A small multi-label image tagger, trained from scratch: 22.5 epochs.
Rows from block 2 of a small multi-label image tagger, named by matrix and row number. Rows with one number belong to one channel. Each number is 500 + 40 x the weight over its row's rms, rounded and kept within 0 to 999. All counts start at 0. Numbers have three digits each.
After each channel's rows are labels from the 100 images, of 14976, where the channel reaches its highest value: "top examples" is what is common among them. Only what is clearly more common there than usual is listed. The data: aerial photos of the United States (SatlasPretrain).
# convs0: first 3x3 conv (model.blocks.2.convs.0.weight, 96x96x3x3, each kernel summed), inputs 0-95
# convs1: second 3x3 conv (model.blocks.2.convs.1.weight, 96x96x3x3, transposed, each kernel summed), outputs 0-95

convs0.0:526563594552469478494479505505575574570540505477510513486498485554493533533514514575470556511456497509433499496466476447462415492588509459454533550528490508526495515520463494482571487466466482542462514462532491488545439515463482426444514521467503496512574564485565547567492485513441425501
convs1.0:524416472477443458518500559531498477479535506571497527551546491428482432489574457551429455428524412531597521526465487498501471516501488526515514544428465487445435527420456489454525487489511530509531505490476417518468501562546476525500490540494520488485539452485493572501463497535555495444
top examples: building

convs0.38:440498478509551380532494522446539491459485466442554513486498461495515479474490519494563545500419563506467459518492533526417484489502484422467451480474482469427408493477545449495505549514498498456549520363499489506479530559509546473496448533465486444466474496473505492550502517530440517523
convs1.38:456472483524518495429469498534462505507538533509510474497458485432471430578523443496499482374474521472548521556405520526563505477528444500433540487505443529440501557451518506483511502501494460529548528440491484370443499525477444485497500462533522509523503486477527441508457549478535484441
top examples: crop field

convs0.83:505507529519516545491497486431461475510455585463477554513571504486489536484546453538495545479482464497460447539511464517431488573390508453420503504474523472533448506442449543447550473538511438472435461515491515507501532569466514447545538485575555470484557540437464516493454544554490489505
convs1.83:556460519518490438556486452518480613476500448508449494497510494500516441512522549525459532480452507484473420522497483433554501550481507505451528484499484451492498555454467451447554399551475563519486512516520469476547506543552492523607470456491455497499523488575521504515554554541582462523
top examples: building

convs0.50:446492532525564444448529552489470533485447521535565463487491429467527488464506524556580509541427513512448404501499532507469510438436485445529475559484496477442530508508498517518516484487493428554506497443517449482545496468414534461542451518431467474508457537501532503512570494488501407557
convs1.50:486514520432486448504492567483550529554538430493470499461473527423542458485532479442491476465549514464502493498534452467499530450508400555509542555486462444504491508519474502559470505456466466523534519561511531541449482568557515552489514465565524474493603463388520484520526556514477544464
top examples: building

convs0.34:526531518511479499513437472500564580590488496457483506474519467530477452469533534444517602503506531491451399418438510488485520553468501474456505537476465469522575339507472533476523474511535502505470474431532456537516467471497498484517519507491518449478532543539521510501482561528492461519
convs1.34:420483489450471478491474539519490505505513446535463501493501484391495497551471463493448525454466497456491443496501483464425499485510533465514455516460470492489442563428484605459498430515479504535494505526529415584404501464527435464532471537495456489482550431514545491586523523476490512472
top examples: building

convs0.78:520546560500510556545486444480517498498538573475474500514517494487514507491483484532479650529481486501481492519449472477475442438484503458444498524482447507504503493473490557476481486462494455462455505528478424436550416446480443449459499498435591491506452493446560544542467483597528534500
convs1.78:603448487555473518542507443516510470465513473519421543531493557471502447520605524559496499457461457524553498477480411494505536486478509474467509549455536527537439531476478561514544468569546490520457502504508494525502478493495532507586470512455509491464418523548446423457476558510501442449
top examples: crop field

convs0.51:526576539532545546494479467520534588543554417524592494460477452480471440529515526496545484525533622515478476438516546507437445507506512484479523512483487458468544492575568487449547496516495479575517541521520474439446473467467511462438483543514469506510511518494505501508563480524490410524
convs1.51:502474500460504478493503494533538525543489488508453451472492469451494542496478461518488459423522433471525569419492476499422530550535525500479478600455485433522429445470436436513485505425575419496503537536528480475438522586582517509510518544527474477523514441430499471514521518496522535465
top examples: building

convs0.41:443492517520532400533465509424507546534523491448522513498517447471544496450508516507534537488467538503473484530468491547478428497537485431484479475476474432463397485500516475482500535543507485491566461352483465514523465533509560483517417547481530486435456500429489482554482518547489474548
convs1.41:434475468507478519476522438572475467472497464504471483509398494395484496519572495480447470429444499477555484523476575472514493481519428470394489482442417519456490518450468463481483473511544506518525548552503423550502430491467461484549493496517495497499523512453505453447492487473519497423
top examples: crop field

convs0.55:501432467476506516480520590526519531463468457585518508502519509493528478529490515480537525471472461476490491490490579515449547517475531470534457428513511522491511526565519451589537501503457593540564545477556545502475556480486447466562529512477438486586516486461581551527516465425434480539
convs1.55:433533491463518506468445570476532533549541473463506529551478497487477483489422491423491475555534520482498540498546482497415483454521426496478517539482512479485492518483504518537410566370462443509531497508472567461471495582529523489467534405546436499513508470478455529566510472526488528498
top examples: building

convs0.84:523466520468477480554472447503475584585477559460451505545504455606506501460505473446512433455490451481471426460465509475460403491427486507457508542507502512545489496470435551471540491437501494492535495494545431511490438454449494475455555497514523525525556597498494508526546532545501496522
convs1.84:413492506502500443520508458516499472568464495508517491453537457405469486463522523510459559509519518559518495560534526500509512492548553506424480556531475453463450500507501494567514471569609605512518525448554436551479493474530445451510410536475506487512515457517514494561549525527525459504
top examples: building

convs0.66:543536518561554627496482493547524524537480549459520558535603519494530520567577504506531617479497480469474483503486473452456503490478516434454502519506512484555503525479534525495566485509458489452504450495513472525467493463475417448506510516479573452477511501527576548484469541548509562479
convs1.66:543501456561432494565462482522503615444535447510433499537465526443505476507515529536527473432437474496556448525515508492449521545478500476473484506441505557485437503402475558431504440617539529505483517506502504441481491506534470480528476513500509547482544448464478501517513546531565465505
top examples: crop field

convs0.57:479547535488520500526456531444503563582440504522500493440498483484477474563468487541474516490463515479471488504511516537508469502519451613516517424482458456394487414487512526432483542554550499498516513577452472512490455457469473530458463500490476583566528546454455487500513458532500426564
convs1.57:444514472468479567460557509557503530563471476510522456426484433545472514469544506544486535523529525510557456546483534462469558576595539468507451586499524450537487518512509447499515531426472519525451440529492497510498459569510524515543501469460484494489467489587491575550555516481533435458
top examples: building

convs0.63:518512467506522536502488539523529542406461523436488444536502468525544483475508518509482629509450511532541528521458540485562473469512500439550554525551507577544524511541523518462540464492500538411523503466466477538518491474448463456504520559446569463513472419502567569528516533531519573474
convs1.63:509479497548481468508468502498548494432584461509458477537483540530498462487480476514520503559511548483515452522460384469498491452451461509527446551458589497576519515504535594455512524541503474508455540509437549501562491460424525444536569541451508487478502540474433502437457486477529453536
top examples: crop field

convs0.93:480442563539457500476481489472551507519457567495466504536499459485487491461502544512478501459510458536486465597447425468509460495454457486428465453526535518470526432441459587498528431479559533463539442490429509521456479424464537531498563525498528451520521524459518522547519396501516496551
convs1.93:416535483514477465565502566510488524521564523481508519564548563417572524521465464456511499500527513499532486551549505498562440464514541478515492521525487484446439475488489559540556500551515536511569562431591478546524546520457478473553460486524503496495512496462540549542426598510494463510
top examples: building

convs0.27:536480597553567586494464555501525573538422512449440501510515487496505516489528501497474567493527490423494575465493502510464480525440524457533564547556473482496463455447522484455592501550521516475465508452498462529550481567500593489547534524540541472496559521468522531525478492524444505496
convs1.27:548477425443476446540445520449497463492489455493470501502455497550480485486508490473449479475497506473525453536481453414430426507488544531496473572457519493565473496433500454417449445494526504524508471484492397489449496529522426481550548473523459498523575484469450455463580511505555454483
top examples: building

convs0.7:507544570514430478482475484503559547578512493471518508473495491559520520530520515564459547487456494492438462468461486433462423495563508469418541566503478512563515561522475501485565493453472464564446496479524486494552433511462472414463511527465500485504560545486558546548484480512433422496
convs1.7:474442470420464503539506506485570569500503453559480519507532429446486354519483481518468481439509416552560486462528475550490498529508488493458526540431413489434449518442457530495508495501465543490474497485501507558450508551556524492486467511503515496486532460509527535511435561510528507436
top examples: building

convs0.94:459438545513483426519517544481495491465470594496460493510509432502508460471470529512491473507480462508512460598459491463472460436495465486493440520541521541467524493456452565483499438450543495468532491541446472477484437396475521555511575549474530447554484530456528523558511401534478465515
convs1.94:500523523519495432520481553475540580562530514494501563558545572424540461439530496469530513513560519499519469561535426518593448492490515507521536517519519486450460474525507513545527524501530539528550530391564487514566525522439487470541432508493532471473446492452522506529464579488457480540
top examples: building

convs0.30:459578478543545583484473505539634499538533485504501538506510571518439490497553510472540581536528540524474424418475506502471527567478482459529438545505520471467545432545484498536482485513523543534469513468550511525466475503494498465551482537468495451474544492582576507519454529530458494468
convs1.30:436461509481489510471456536536512496536488448561478534553486533417472509572417463563493454455502484410531525423503485464467499585464533484494497510433492502502500565440471498465496447439527424518457510495442442493467519573571510466493502496518472506476535412464521490568520494475543509481
top examples: building

convs0.4:543514545472495484555460501541526511546487555491440467477463496521520425406482499429493543534535512506526515471445489499513629493527512493450486477452492471457500448575469456528475466448466470454520491455515516528590463489551539502502531474465497438403540537484512519472463519515419434461
convs1.4:461484533483497467486437492445479504514451500499521461516436479489512487527488498488505508479433480475406461521484454476507463470479528536475531394530475576491516513468469530499482453486500498564474496474540435495397456391509375494491525489560458482573548504495564484570482489503534510557
top examples: building

convs0.86:516457505455461451501477442469429507502470577520501508523508487484521500515469488496488438436564433518497488556552496553506511520528496601499528479503561511542499486504412529524450521483555507529547491512540500566473466517496556520540511535511569596572505602499429448470475522562516530555
convs1.86:511502514515520516485531530558534526554487518519492471466514468508530539513564484576537562545473545510583462617547536470538526545524529489553521491582525471493513526564540505508556539510465614536484456537546517563494531512537536518591506552463493517489493457571488557524570498504518462509
top examples: building

convs0.2:517509545545469481518494517521550541528551490480508527469491487568497526513509533567469554500448492498441473476470498439437451516553529467425526562528478501552503569509456487497578511451449488559452549473551491477545441511466472408452527534463493483528563560491576544554492498516419428515
convs1.2:536502528461507490442429548482532555515479489564475514590527480416484412478521438494471487483535416543550531491491448537518533452494413506423547530442477485457450530471479470561448491432515533511542467490435520468444535566502514498511472548533513496463491426487475510530488517535555515472
top examples: building

convs0.10:502542571526441481489479496492552554568521508475500516478492496561526531526522516568457555493462489495432461473465485437446425498566516471416545556514478511556511556511469510496566494450468472557444504480537480486558431517460479421457506518462500484505559550486566541552487483514424429505
convs1.10:583472446417446488494492532485532544513465508560457543546547505443453410523542487514464465437508394562563499486487471514546513578516471520494546545465439464454443509422476457504520478511468522500478468529484504554452548505542502496505468526517533498470551452538496488530448551538536503437
top examples: building

convs0.89:460467552538465457495503480486522519495501577483480499533529431524500483462481537480479488483511470517490459568445446452504446475456478474477432466533534534478538446454451602491519436460538510455543454519453486511435452397479542546493576533478530471548518563468539520575512424516481523546
convs1.89:423509487544489449554496588510500536556557535484504541560581557423553486488477482484504495487539485481523490552538477524550447468503562494528487556519517465446422477490499553548548510514532547513542546407592479520532526527467457460530456495506533493484498488451516535565466583502484451523
top examples: building

convs0.3:487546573513424473483474474501556538573518506470510499484496500556536524535521512553448551478467491480434460471456475440458418488582514471421542562490477515557525552523476511483562486454479463557441486492524476492558428510467489427463507517471501480496560539482560537546471470511428430491
convs1.3:443442460481466501556522481480578565513528470549507525476537433476498354507512497517453480448506411548562479488511482538508506552502492504487551530456427499431444511420481531474513502542450488486461491466500480524462524535542508502478455537497522494470513490510524550522425571498517511403
top examples: building