A small multi-label image tagger, trained from scratch.
Model: 64-pixel images, arch wide_resnet, norm groupnorm, activation elu, widths [96, 192, 384].
Training: adamw at rate 0.0033, 23800 steps, batches of 192.
Rows from block 4 of a small multi-label image tagger, named by matrix and row number. Rows with one number belong to one channel. Each number is 500 + 25 x the weight over its row's rms, rounded and kept within 0 to 999. All counts start at 0. Numbers have three digits each. After the name is the row's rms in percent of the matrix's.
After each channel's rows are labels from the 100 images, of 14976, where the channel reaches its highest value: "patch colour" is the nearest of a few named colours to the mean colour under the peak. Only what is clearly more common there than usual is listed. The data: aerial photos of the United States (SatlasPretrain).
# convs0: first 3x3 conv (model.blocks.4.convs.0.weight, 192x192x3x3, each kernel summed), inputs 0-191
# convs1: second 3x3 conv (model.blocks.4.convs.1.weight, 192x192x3x3, transposed, each kernel summed), outputs 0-191

convs0.64 100:517542509467534502469490501480540487532491478500532490505503501487509522536437497502465468496496506515477530510475484489508504488492492481514471484477500523449498466504468495483500540509523535484491518495499480459530514495471542545510469454501558478523515526497513524496495470513487489521493494485498497478507538515562507493444485491518494491524495480488467470509515499486511554555488518529490550461507465581482512516482512494482496505510475516493509443475512514527497534503521546559510491511525514494510530486531558498492534478468521510527504485547548518471486540499474501514
convs1.64 125:540520539558509492493516505484510508507490481489509486509489519515488504487516525532497504572527544553525572502560505495508534543522527541504485497460477493486524508533495511513468497496479486497544506472494529480508582521534483475536521517483470478507518517509561526497532486521511502507481539502501513490496477477530471508487495482474481493528497517508479485499510506518492469491504515504532512537491526487474500490526495526505480468497548514496500516514529502504494540497509520526511522520499483465479520517531590499515481516490504495575529546530513517504467515472509473536
patch colour: pink

convs0.172 085:506531477489529480478491522538528490565509511488513486499500488535478516507508497538524534535551488523510522489552476514475514503493424498549516514522490538483486498518505526534521532515493526532473513437477478546572508488517491487521503505514457494501504490526538505517501485493462491493507483555529497537497554512510563482487491498505516468548535427511510509556510492509489511503485499495476540500501531541517504495503496508498486486484506505475498483483476479502516471473508520509496538538542494508547508503506476478506441523497523541517502489518491474517524521502500511524
convs1.172 100:508475527498527492534519540493515530502489486489495529498514470540501538528515542539525481515482521495480464490506425498524470455510494537507486502511485513511477477491463473471487549517461442487514520495491578526499535506491422452494506516497466538513462534534511466505518489522519539460505479532459495417516470509512511504474498491472501500473494515501472523491467512495487496511458490522506469490513525523465524487507477514511514535480445504487519496513524486484472468479513479487497491504516482530515533503489513476508497503494506502510478502456471497490491488548518544485
patch colour: grey

convs0.113 099:508524545537478494504497492510507470498497520548524528499503551513516528485558485495550498535545485498514517514534496480488466488471492511535497479449504511517514468464467452505494481490497469497526486521507474512543491528512483486588430493559487513476530505525532476461497519526499509458517537490550475496468505514487488494487494489472524470472482496479533480513510477491486522505530487476475541494554537527476482501443482487497525509544514538510501529535481488488495474520506525505509508545507506521507499491501467486519448510481468497507540461500500529519487502517507513502
convs1.113 107:486538487506535476506468528508531470512511518528508506482489493473508464489475471513492544526522478505483488432504466488552522483524483501452511485465474475511519454458491474518463481512544478500497483519489525455502494540510481508488470500477539480510456479434498487515489506481532505522494492495432501478516504455517512532518502515501520517489523515479478499506506501517515522497493510490520500533487479499459523511524543536486509491466479470459499477499514501506541509505490546441507488509494518525493524491522475534474456484490473485470458546541578505528483498502508462539
patch colour: grey

convs0.179 078:497546428488538486430494515532514494545495508517529479518496490529484510482510508492516516531566486517502522505536448517482500510491448499540534513507508551483479498505476492515535519527480497512477499458477495570576493504537492484505500491503439485489501475516540500501495501517454476461502482542504538555517524499491531467480496473488519465536512437532541476540507483500489503481475502503494524473475533508492503494473469514493484494482498514466499506490484490518509501483502530493494539535523492510523485515495486488501474516484514556514483492539498485514500505499518517543
convs1.179 080:494468532475517484537529523489508535491470483469465519506505469523512547527495519508518451548460538484487460505476422497527482440501455539503491518523482511510461467512457495471504534505484462499508522487492543493501516507479434466492502520509497518512461506519531444504500489491539548472496503505484506429501503497533463516474510505486505498485489518515482559471499508517461513478459510511493426482498463522450529501495490515501511508482463504477510461504516490479478468510514468494478489511508482523496518493475510485500464492509480500492483529498498512488476478514484519463
patch colour: grey

convs0.133 114:482490463483464504501506486490533501493512503473465502502470472478467468485499518497518512482511494478499502505494533472551494439451485482481473532487531506499507483488456480502495520474480525500455465507533468531481489458469472471484490530530515491450566486512489452513511485497502505473519468516493448497524480473500587507493504485543501494512505491485514528533517521507470514526506487494535518482508505486489487486480511526518539498494517464530538500520487497473489508449444492461510487484462516537479475534475517455468467456491513473505512512550544513527506515489516550512
convs1.133 064:528523542508468477508512498513515468530511516473514503514511514525482556480521453502484528531536523480528474541508506500499489514506543488577495512491507509491478498486508528507515500485504507520509515500507512547513527511559558479505485497484540515502490472454483539484557495536466476467502461523458513479442509519517481508501474518477519510508493495500529513465520512490485526495494519506505523493510481512551494497463537488509438491454522547508461482470528511513531475504480466477528470513469511489544520492551520506473475545511549500525478507471489475506524541507505502537
patch colour: grey

convs0.57 095:468513532525507492474473479499468515556513545452477501511499457498529493490503477542490438513464496481507484513542492497494521504478459452494481486483462528544521491479498514463500536512485498499491511481470481490536489506537469486504509473448485494489498486458481504475482482512515486495488556502534502473464505512483508505521510513463513474496520538509511471466506517489531491467514509462460496514477508518505494464531496575510469487527482516514512478479415530516517486527533516524473536465478491485507521457510475538524466476560537473502526491505499494519506511507462503519
convs1.57 124:487495514531494511529535488512525524520506529531513536499521495518492487515533539554485537494517507513485505500536496514514453490494513515507505500530511539496507516518494521540522530518479523523535504490488549534519526494501487489508497530511536506530472562590490500519498497532485507482580515530514463478508511518515568502493513498486483493517475512475520510502491489486447489520517496521543528495549542540539487497502526490519511510524516492522536482504479478496498492530502479517524487498491510616521529527490496496498501511479503500524503473480462514523540487539511514518
patch colour: pink

convs0.173 085:544495534520510494503487490518542506500485568531513534516495520513481547467514505476516534516565512494524481511527429541546479492506498526527527507504491495536471502514499500510503497483477482476457488525474496519508501540479518434469523510539447420501526496526581499487476480474513474499538542517513468546533494497513493474521516485518519510543537483529527506499501491492498504473491516512494478525482525477559474511486520505490502475503483498496525494500486488503520468482519520475512505508476495495542471521484501476485432503503525504533483504493496491488512497502521482541
convs1.173 084:455488518441493492516525503542483483472529497501518484478503502533521543492491524472488437486459464463497497532494449491501479478559473531504503522524511512479468487516519491476503472505513472524483483519491472461452498499483505507431478496538491530544446488456499487492517490518510527485492501449498492504512529490516528524510508493498524497508488500480461516463501449488487511486468497490535470465472449509458519493500471472466509479488499483491514512519510509503542521511509455478471487482490478539459499552484462498528507510492495524446479453487509507486526489522473540459
patch colour: grey

convs0.21 123:471539501496476498475512498490537510546534502483546467508505494479456514483487507481446512489472506520524551504445446520515566505493481530503485528518494491512483544512516528510507503492536503508500509469448503505525513494466503521431508490477513485510533517496497509557531462494486492508552499492525523505538513491507556470533497484531497488536547481516510508490491521482491529503525513481501540517494488499546540492504534508501466479488495517454521471461509501508492523522475510508486502487541518502529495509537552499469447508456520532518525543539518494492515529492515542516
convs1.21 130:522488487451500507497522506493508542503487452479473468479531498540479496480537547502509469497466493482479536521531438512497490454463493541528510489487524502483474495506513472488497514507483492465455500512506509491493537491519449485441537515469484470487449543512474471522521506486497487471491505465460485429504481534518508497496501495466529497470460498496485502497491509468466482461501456511511470514497532491465521470483460488453495459489464459498493506499488494497490504537495492539478497493473471478487508498488519477559505544485537471535484481460469514491471470477501497463
patch colour: pink

convs0.86 098:496506512482483505500512481506531488493493459536451486491503476538508485479496497506542468515510512503502488506448523518523494446502497500482533510484482482478466431478483514524515517520476524488502524487501508524504514517465483523568446521519510506511512520529510455478521489489517521508529501537493509477509490521566520489434513492471493486548523487499451506529483543472521536488491484519548499454495489548510479481493520529506486499510483494534528509493510525475490531446486499506463472479451471509464544549498492467454493529477494499519546458492486517520480507475477535513
convs1.86 058:493544527472482517480521505503552508575548499502502547518527483452492527503488480534518530531518529494468525488482516504503484570478489531505509499496507470501443517478499543526521506486512476487508468509492467487516537522556492502474558506496519471478544506521495539500556476502511511470548448501496506439476508501513476493478502501488511475480516506521505504472509542498505529532500485479522473477511516491465481527462520465480442449500487461491534516493506469488515496496537515474504505499480493487535472523532504499498476535512450522507460507492512468496509481514491486493
patch colour: pink

convs0.135 105:498471507466534518485499466489476502490511476506551525499481488517504513508501501502478514446485495485507499492535540485476508484541526510515538496495529529455463495473489519493524528493535489494467462507498520529434500488497525507467471477471531532510494471528452516515458526514525519497480493490536501478495480508496500519514501492530496493491481525461481490519497469491510527546503490539537532522488467509487536485446479513511496482492545508466472532514531509503496477522515511515543502528572507524513495488480487498473538494484540579494472464547511451449530523498504509440
convs1.135 116:551527514517522521516512501502491505519496508512482536539519506504476519515528552533533505537500521494508510519522482489518571531507567535533483509531494511499511508525483524485542480482526506513551497517477528526522499521547527538507510512499488535515512522532507523518524516461473489499501524513495499494467559495544484506476497514507524505521512502511540527491493492487449512497484491480478468501488505566510504482473463514470537493520517475478500495478480507505533473515517546512523542516522496492558545509556519518545510542474507516500542552535482491501514480462544495521
patch colour: grey

convs0.37 094:508531510487478484462470423492505468524496482493502488512488478489514482458510504468533461504507492444500514503517439501490524494471475507526472499470456477460525479505462487512494480501505511524487493485542466419525516505500471479492472516507489425494520468496500484515486524504513487496468491461437451483494511449542511513478492461501513484522503479497464481477515478500495485514501493509500441477476471529494484503508500488488522484453440473499509522484493514483481517463440423508492492514492508493477522487502515532505516525460527470493513519523516499479485511487515496484
convs1.37 098:477499492545528511562528523531485541480522511496493531531472493497488550540513469510471489483549539514544507526491551518487466496553471505512497519496497468511481510555514513527475471489433508492475488495502481493552499484492596470484544492480495474515550479509549471476473498520496540494519473524453523504469514476477505511522522495529504508517482508489520489522485521527507504512467492500512510520517516493505517491514487505527496465460506493481490515508537537465501547495509478491477517497510484469493494479540493508468474444500534464502460529507498507512508511537496483486
patch colour: grey

convs0.83 098:502507506489491507494514490506535486501503463537448490493503472529516486481504490510548480508522517498498486507448528503524491436501500502486531506484486479470457428473485517530513514513469513479509512488506516517503521523465483529544445517514506512516507508528502456481519491488523514512533521534503504473501484519571516491441508488464498480549523485501450508526483555473519536496490487521551510459510495552506487483484516530505488502510489504532529519491511527473492523449493503508463472484456489506468541567498481463452497523477489504513542459492500516509473512471485534507
convs1.83 068:536514511494507511483540497519535496487513494458524512480481472507483525528572498514547528559509514518488502493519527507505518507509512524499519509488496418531483517475547529534518495463492476507531488480492483518513530519502495501503527506501505463531474551479517485503479471497482482496545445489464508519476570486497490469477519512512517477528550520491522505465516541471477516497521487481525476470505496526520508515448505496498484467533493525497480495494450486478483462479509512483507479504505454453533413486502477486445506506504465526497493493518497525521536503527505486508
patch colour: pink

convs0.12 104:495521527487470468501533524501548502532508523488509484500511509484454546458464497486461515466444489497519537492433438514499534502487498509488442515531501496526505516491516495500494474480528538515506516501478485490496487515500515524458492509513532498504511508493521526536524443487509499531543473481531471491488527506499554481497492496517481493514539503469531493496518512501487526502508522510469557490511477532563519510494536501527474506509542511460531472471505482521465504499493511514490518519560521507524489475536547507479441537471547498525535530524526496493516532514503534509
convs1.12 112:512493476496502490487498521487518516508503478493496459461481495538456466451539557519468483509506466518499526505525441487483503466489496520477530478460518468489510490509506474519484517507475477487463504507510521494482547491505432512449512510474474480483480522474461464538546525499505485480498493464418483419493453495521495526510523487476521510506489500494479503519481473476489475482515476515521492536481534476442526464499482520446500479466474459480490540502509501494525514529475544517480496489483485469472506513481501493527513524489534482489469496513501493485461463484509482498
patch colour: pink

convs0.92 101:506505513489488509497518488509534486494496464538450488487507478531515490481510492515554477511514515498498498507454530498522492445498504502484532511489486482464463431487480523532519510515477519487507512482503517534504521517464482522548442520514518515521508518535507458477527493487523525514538515535503502485502487519568519495442507490463489488551526490507457508528483552473509534493491487518555503464502491546512476479490522528507492502513499503532531523492509529478493525450491505509470472478451479509469542558498485467451484528476495501521548459487489513518478513476481538509
convs1.92 063:517468537524463541484539508508556480508506498494499484525518506499492506506530502478496515495489520457474517476465468495486480530508507544536502511470522502515472464475486516508535572485466497465482484474493502563513573473543526502532486510502484467495564518504516524485502488434477504507515493506480525424491518507492474458482492495520472481538511497480489495473487536448504515506503494491509488514475500480527493520470529488495487488460475519479505510507455542500498556497486477497517476493493520477520524478510518502461496542518554498514521470524497514504522476542475529480
patch colour: pink

convs0.156 092:540494538493467518496410459505496489486516501491505499509517506462549473483524481465528481526542525485479506521501459499500492508477455487530507512459456500497513479494490522530496475471519472529523493466500482480517527454493497435476517466508496464508525530494516465503513491510471493535480537476470482504511475467554481521499490473495493491479468458530488504527476508478527499504520476524525458458463471505518515520488492484470509481486430492503501495482503505452479542501505486513467526514529502498506489513487439539487544493516543483465520483495496494544510501480495511551
convs1.156 108:534494532549547509538546509506518522508516487504481527510502513505495520518529471532496498536486513480531515506545507511518538523554505551541498487491475523498518509499472453500466492491462506502529473513486497489526487532539533463529522502481528472500501492484596537461493504507522532512509517545507512541531524506491512513525510508491503486507506526492513481519535554520516510526500504487534563503486515489520500493493520520542523500496521528474510520512533525509500524507495482490539492475510485510529543493593533499478508493526547512535483527524515515504473534532523476507
patch colour: grey

convs0.32 133:485538512534482531511481509480500487471481515481465499499479481488488471474456491496535475546534499455469487499475485494524502514488499480525466492500467512514432470508465480498507457504434484490496468478517483501541524473524503483515490515532506486474483508488495486542481481522488483494511487509530541496473485549507499568525460499471505472516456472493524501500505485517485464513477498501489448509503510517473453507431492490463458518512492539534496434440472530478478469479486521514521501445482520492496500502477479468523493493481483510473498498463518534519490508490489445517
convs1.32 138:532569513528526459509546520488498495514538481504559474495544496512461508483531474530486494480523476508562533485493542493496483512509507487500499505509494512503513499486473487496512536510537498478508480519477503453507494486484548475515504498436491542478494508502485510485481517506487475474449486503496464511512535543530486444568518501490487522491496476460461477482464527504508478522496494490481497552492521484480452484509496474535502530494534537472476524515510508489517530516518503547485478478534455527478544532505513519474495475515512522529523467470453511516521500550512496509
patch colour: brown

convs0.165 116:527504527509499490542522516536505519493411547486537506487542524516474560490484496464505509468500505500515519505506465475489462508520492470523484496518488515490473499504510514532511511488533519520530538465485474485497465496496479524491464543485488491456474532475549522488492452530514475486529510538533500563502492548502497466493486494501501485487511490519541493513503518558488507501513470508524471521487504528556451462468508479463475499467511478465521478481497508500450480515526523533509525508516477503490539542500528468542453519483544518510506505488489513496524475505493477481
convs1.165 144:527513506504519503518518531510513507524538488503504507534531527518497537540537542519532531518525506503532541540524534491490509562511559519517500503501491505504510516508507523514510519510493517505534495516495533514538545515545535507515514439493509518534523533523534547506524517491492513502514540517523495519503541556515531512515506479521520504507513503514500504542533514508518497513494527487517522515531536505508503497513509527525512513516527507497495512477500494513500525504539528552528495501511527509518535529512553506554545576501562540537524508532498555486535519525496514549
patch colour: grey

convs0.90 097:504498505490492510496518489509535488497499458533444487490508475528508486476513490512551477513519516500492484507441525502524497436495498500484531510482493481468464429485479518524512513514465510482498518492509514517507529518462485526540447516517502511517509511522504459481522502485524512511520512533500505474501484517578520493443509491470493481549523480500441518532481548469518530498492492518543516456505491551508482489504520533507491504500491488534538527498511528478500529451487499508460473482455492503467540569489486466454493526480498498518545465492499516513473509476490530508
convs1.90 063:498489531472476494499508531529539494557513515514516495514526542538502515500478435508527485524469473491470527489488508508498462453518454480521480498517516501473526474486529499527515487503463502541474470485494540542457520470525472492480516514483546500512507509466406491527475482486480517503543515497476519492476567529542494509483501492501497487479508505512493520494468474459489518473504452494490509482472483501502495500438500496497510473489509516518477511461497478451525466513490475487493447497501472466535470479496531481470499551505534503498497546490489512498520487543504477534
patch colour: pink

convs0.101 133:460514492491460508465457474468480487528505454449504451490463507490464486484530489499480453489504499484494475507474467479524483515488490495466482484510485494495485464475494504512493503501483472474508450497499504516500482479489491507565448507493523477456488503510534497511507474515513504515542538517495481506476488495517510489509474500475502482527486490502465495492508482462467498453462450480468482496473492505482504433444495479499437473505452455512482482462470482457518499480498464493498490489475483496465521554512565464466496474496525490502544498487485502495437481515498506542
convs1.101 066:497499465516458496544509514489530489521502488539492487521497528503503465490464463408530527536467538452512514486504460489456515502468485479522500503506466543481486492493476530481488497480466474509498522497499474495488491440485516494541490509492524512511543484468471559476515521491487501486499496508449506482502466509480494519510485487502489546545519479509503521467517505466509481480483509507487491541434507494506493496484512464499493509489512511499450498498509538520532517524470438543462512482511521505469512522478563502494476513509583515546516518526506484494500521517499516506
patch colour: grey

convs0.34 102:473474474479473483468475493468457512511498444495525438486508477515508482480487497507486491497512498477487522515441483491530451512505511540510516478473530474441518497499554478501490532519489468472495510505482500482479487507451496494523473498520505492520511524520545486472514478490501477556482495467471507478483471472488478493494512519502503496519488523467423493535481498498507483488496510530546528495468540570534490490501511515504526513491460510519555490468500506510532457494519468508497485510530524491535498567467525485442467496489493489556519516508525501481493493505479511544
convs1.34 075:509491505540496524486497503505496497524485501479500494515496509534488504474482533520452473554513580540498522538534480483509496493486496492506489487511491465482484487513502512498488504468468537560547488515495532495440505500532479463477500497507540507476523487542484503481534497488495493491473533537541498516532506517483441510502483491508525482503532510490526523467498427482474509503484497502472465541496510465484523466538538562487468492524496496479479495520498514567526584532518506519536537514468465513534517503505514536503482472513541499506502500505483470503473500504489490493
patch colour: pink

convs0.146 127:468460508491491526491446455483469533486514487469511474489455494473507450474520479445509490489484504494474476501460517501492512483497501527480489489474453508500513511485512479510474465491456459482486494476524477487472507495471479443496528494496511444495471504478504470504502514472460464471531520505505481496490466472444482503516506517492506512480498509495475508473499494469482464426518485517541443479490498511517511487516488502504515449482502499525487499487493452464506467504456507442471497449521481499504435537470448490477479485528515472475463492449489483519477496514497509502
convs1.146 131:520522515556534522518554523515513481536502514505490527543529527518492538521524514528543514499530521512505514512511529507481522548525555508545493520540514527504512517530509511508533523499516531492542509524494518528526498537536564498521505474514516549544514531529498528468532524522491513519529522528553537541490548540493505502500496486528546527535520502516542489506518514533498531515490512490524528520523516541548487525494502498507506529529531519495513509508509533517535510520528493511538508491499519516549537523538517516506496518500522508527529542513485509517514534534525526518
patch colour: grey

convs0.188 090:509491474494589530483472478470485513471509521525525502488488495464514511524549506472481507482509497512481535512505549499467502491509528526519493486500535500470496512512486513511504549539507483502472517480460471550484490523500515537477490466475494508505483558518457505515514516524516542530523497516489539504509477478456486483456466556522504506487464529516513510503475473490491513540471486483563563509493476523535515499523509481503482492461534480491475487478563494476504476467460500480490515497517485515503440470523492467556508480499467540465485479530491496499492516504491490482
convs1.188 111:503503546542489553483536499495479500507489509477451498515501522495504491524518536504506506514509514481482497496517478510520532518475522473540501516556548539594515527539545544510542557503543527507541504515510515533506489524487503542517520515529529484509493515551477505503542508492505522483491516504507486483479491488545468480475508499526483486505494541469554472492512518514544509489463508494493481488493485569537530526507508500466491494499481486492526511482539510544527528541526531491503542495503509486525503536517493513518513535480529512513526548493496485550511492473501508492
patch colour: grey

convs0.40 095:507546484496461493457475436482517483485477449487473487505495492497500491492490505493532463485497499467468490499526437482504510487494494515547489502508465499472521486523492498504484499491491484505501491499550486440528513521544464486494512500504478424488496471487497496515500510496498467465490506458468481503485509496533473515492495482472490490523494477527494494500529467500489466529472501497526442466474509517480483500486498487472519486447392485501497517476489535482514492466455452523485494521494496481452543504495539521512489494495525483481491566514516509453457496514520483472
convs1.40 101:485489528530506515544514462540477521496492515495514519508475485493494512512511473484480508493534563497574511501490537512471458486547482523505505513502518490503497527554505527524515528502453517517495481474495460481554499478475548483510540491485495513537552456474549472462445496461493539499507492517520520512488508504491493519531522493529496489513490507510530508524496506498519496505482490491507481529460470505486506493519506466528464457473507532495501497521540536480479528493534486515503521488526492467484469489548494471457449433498518446486457497489476511507508512551486496479
patch colour: grey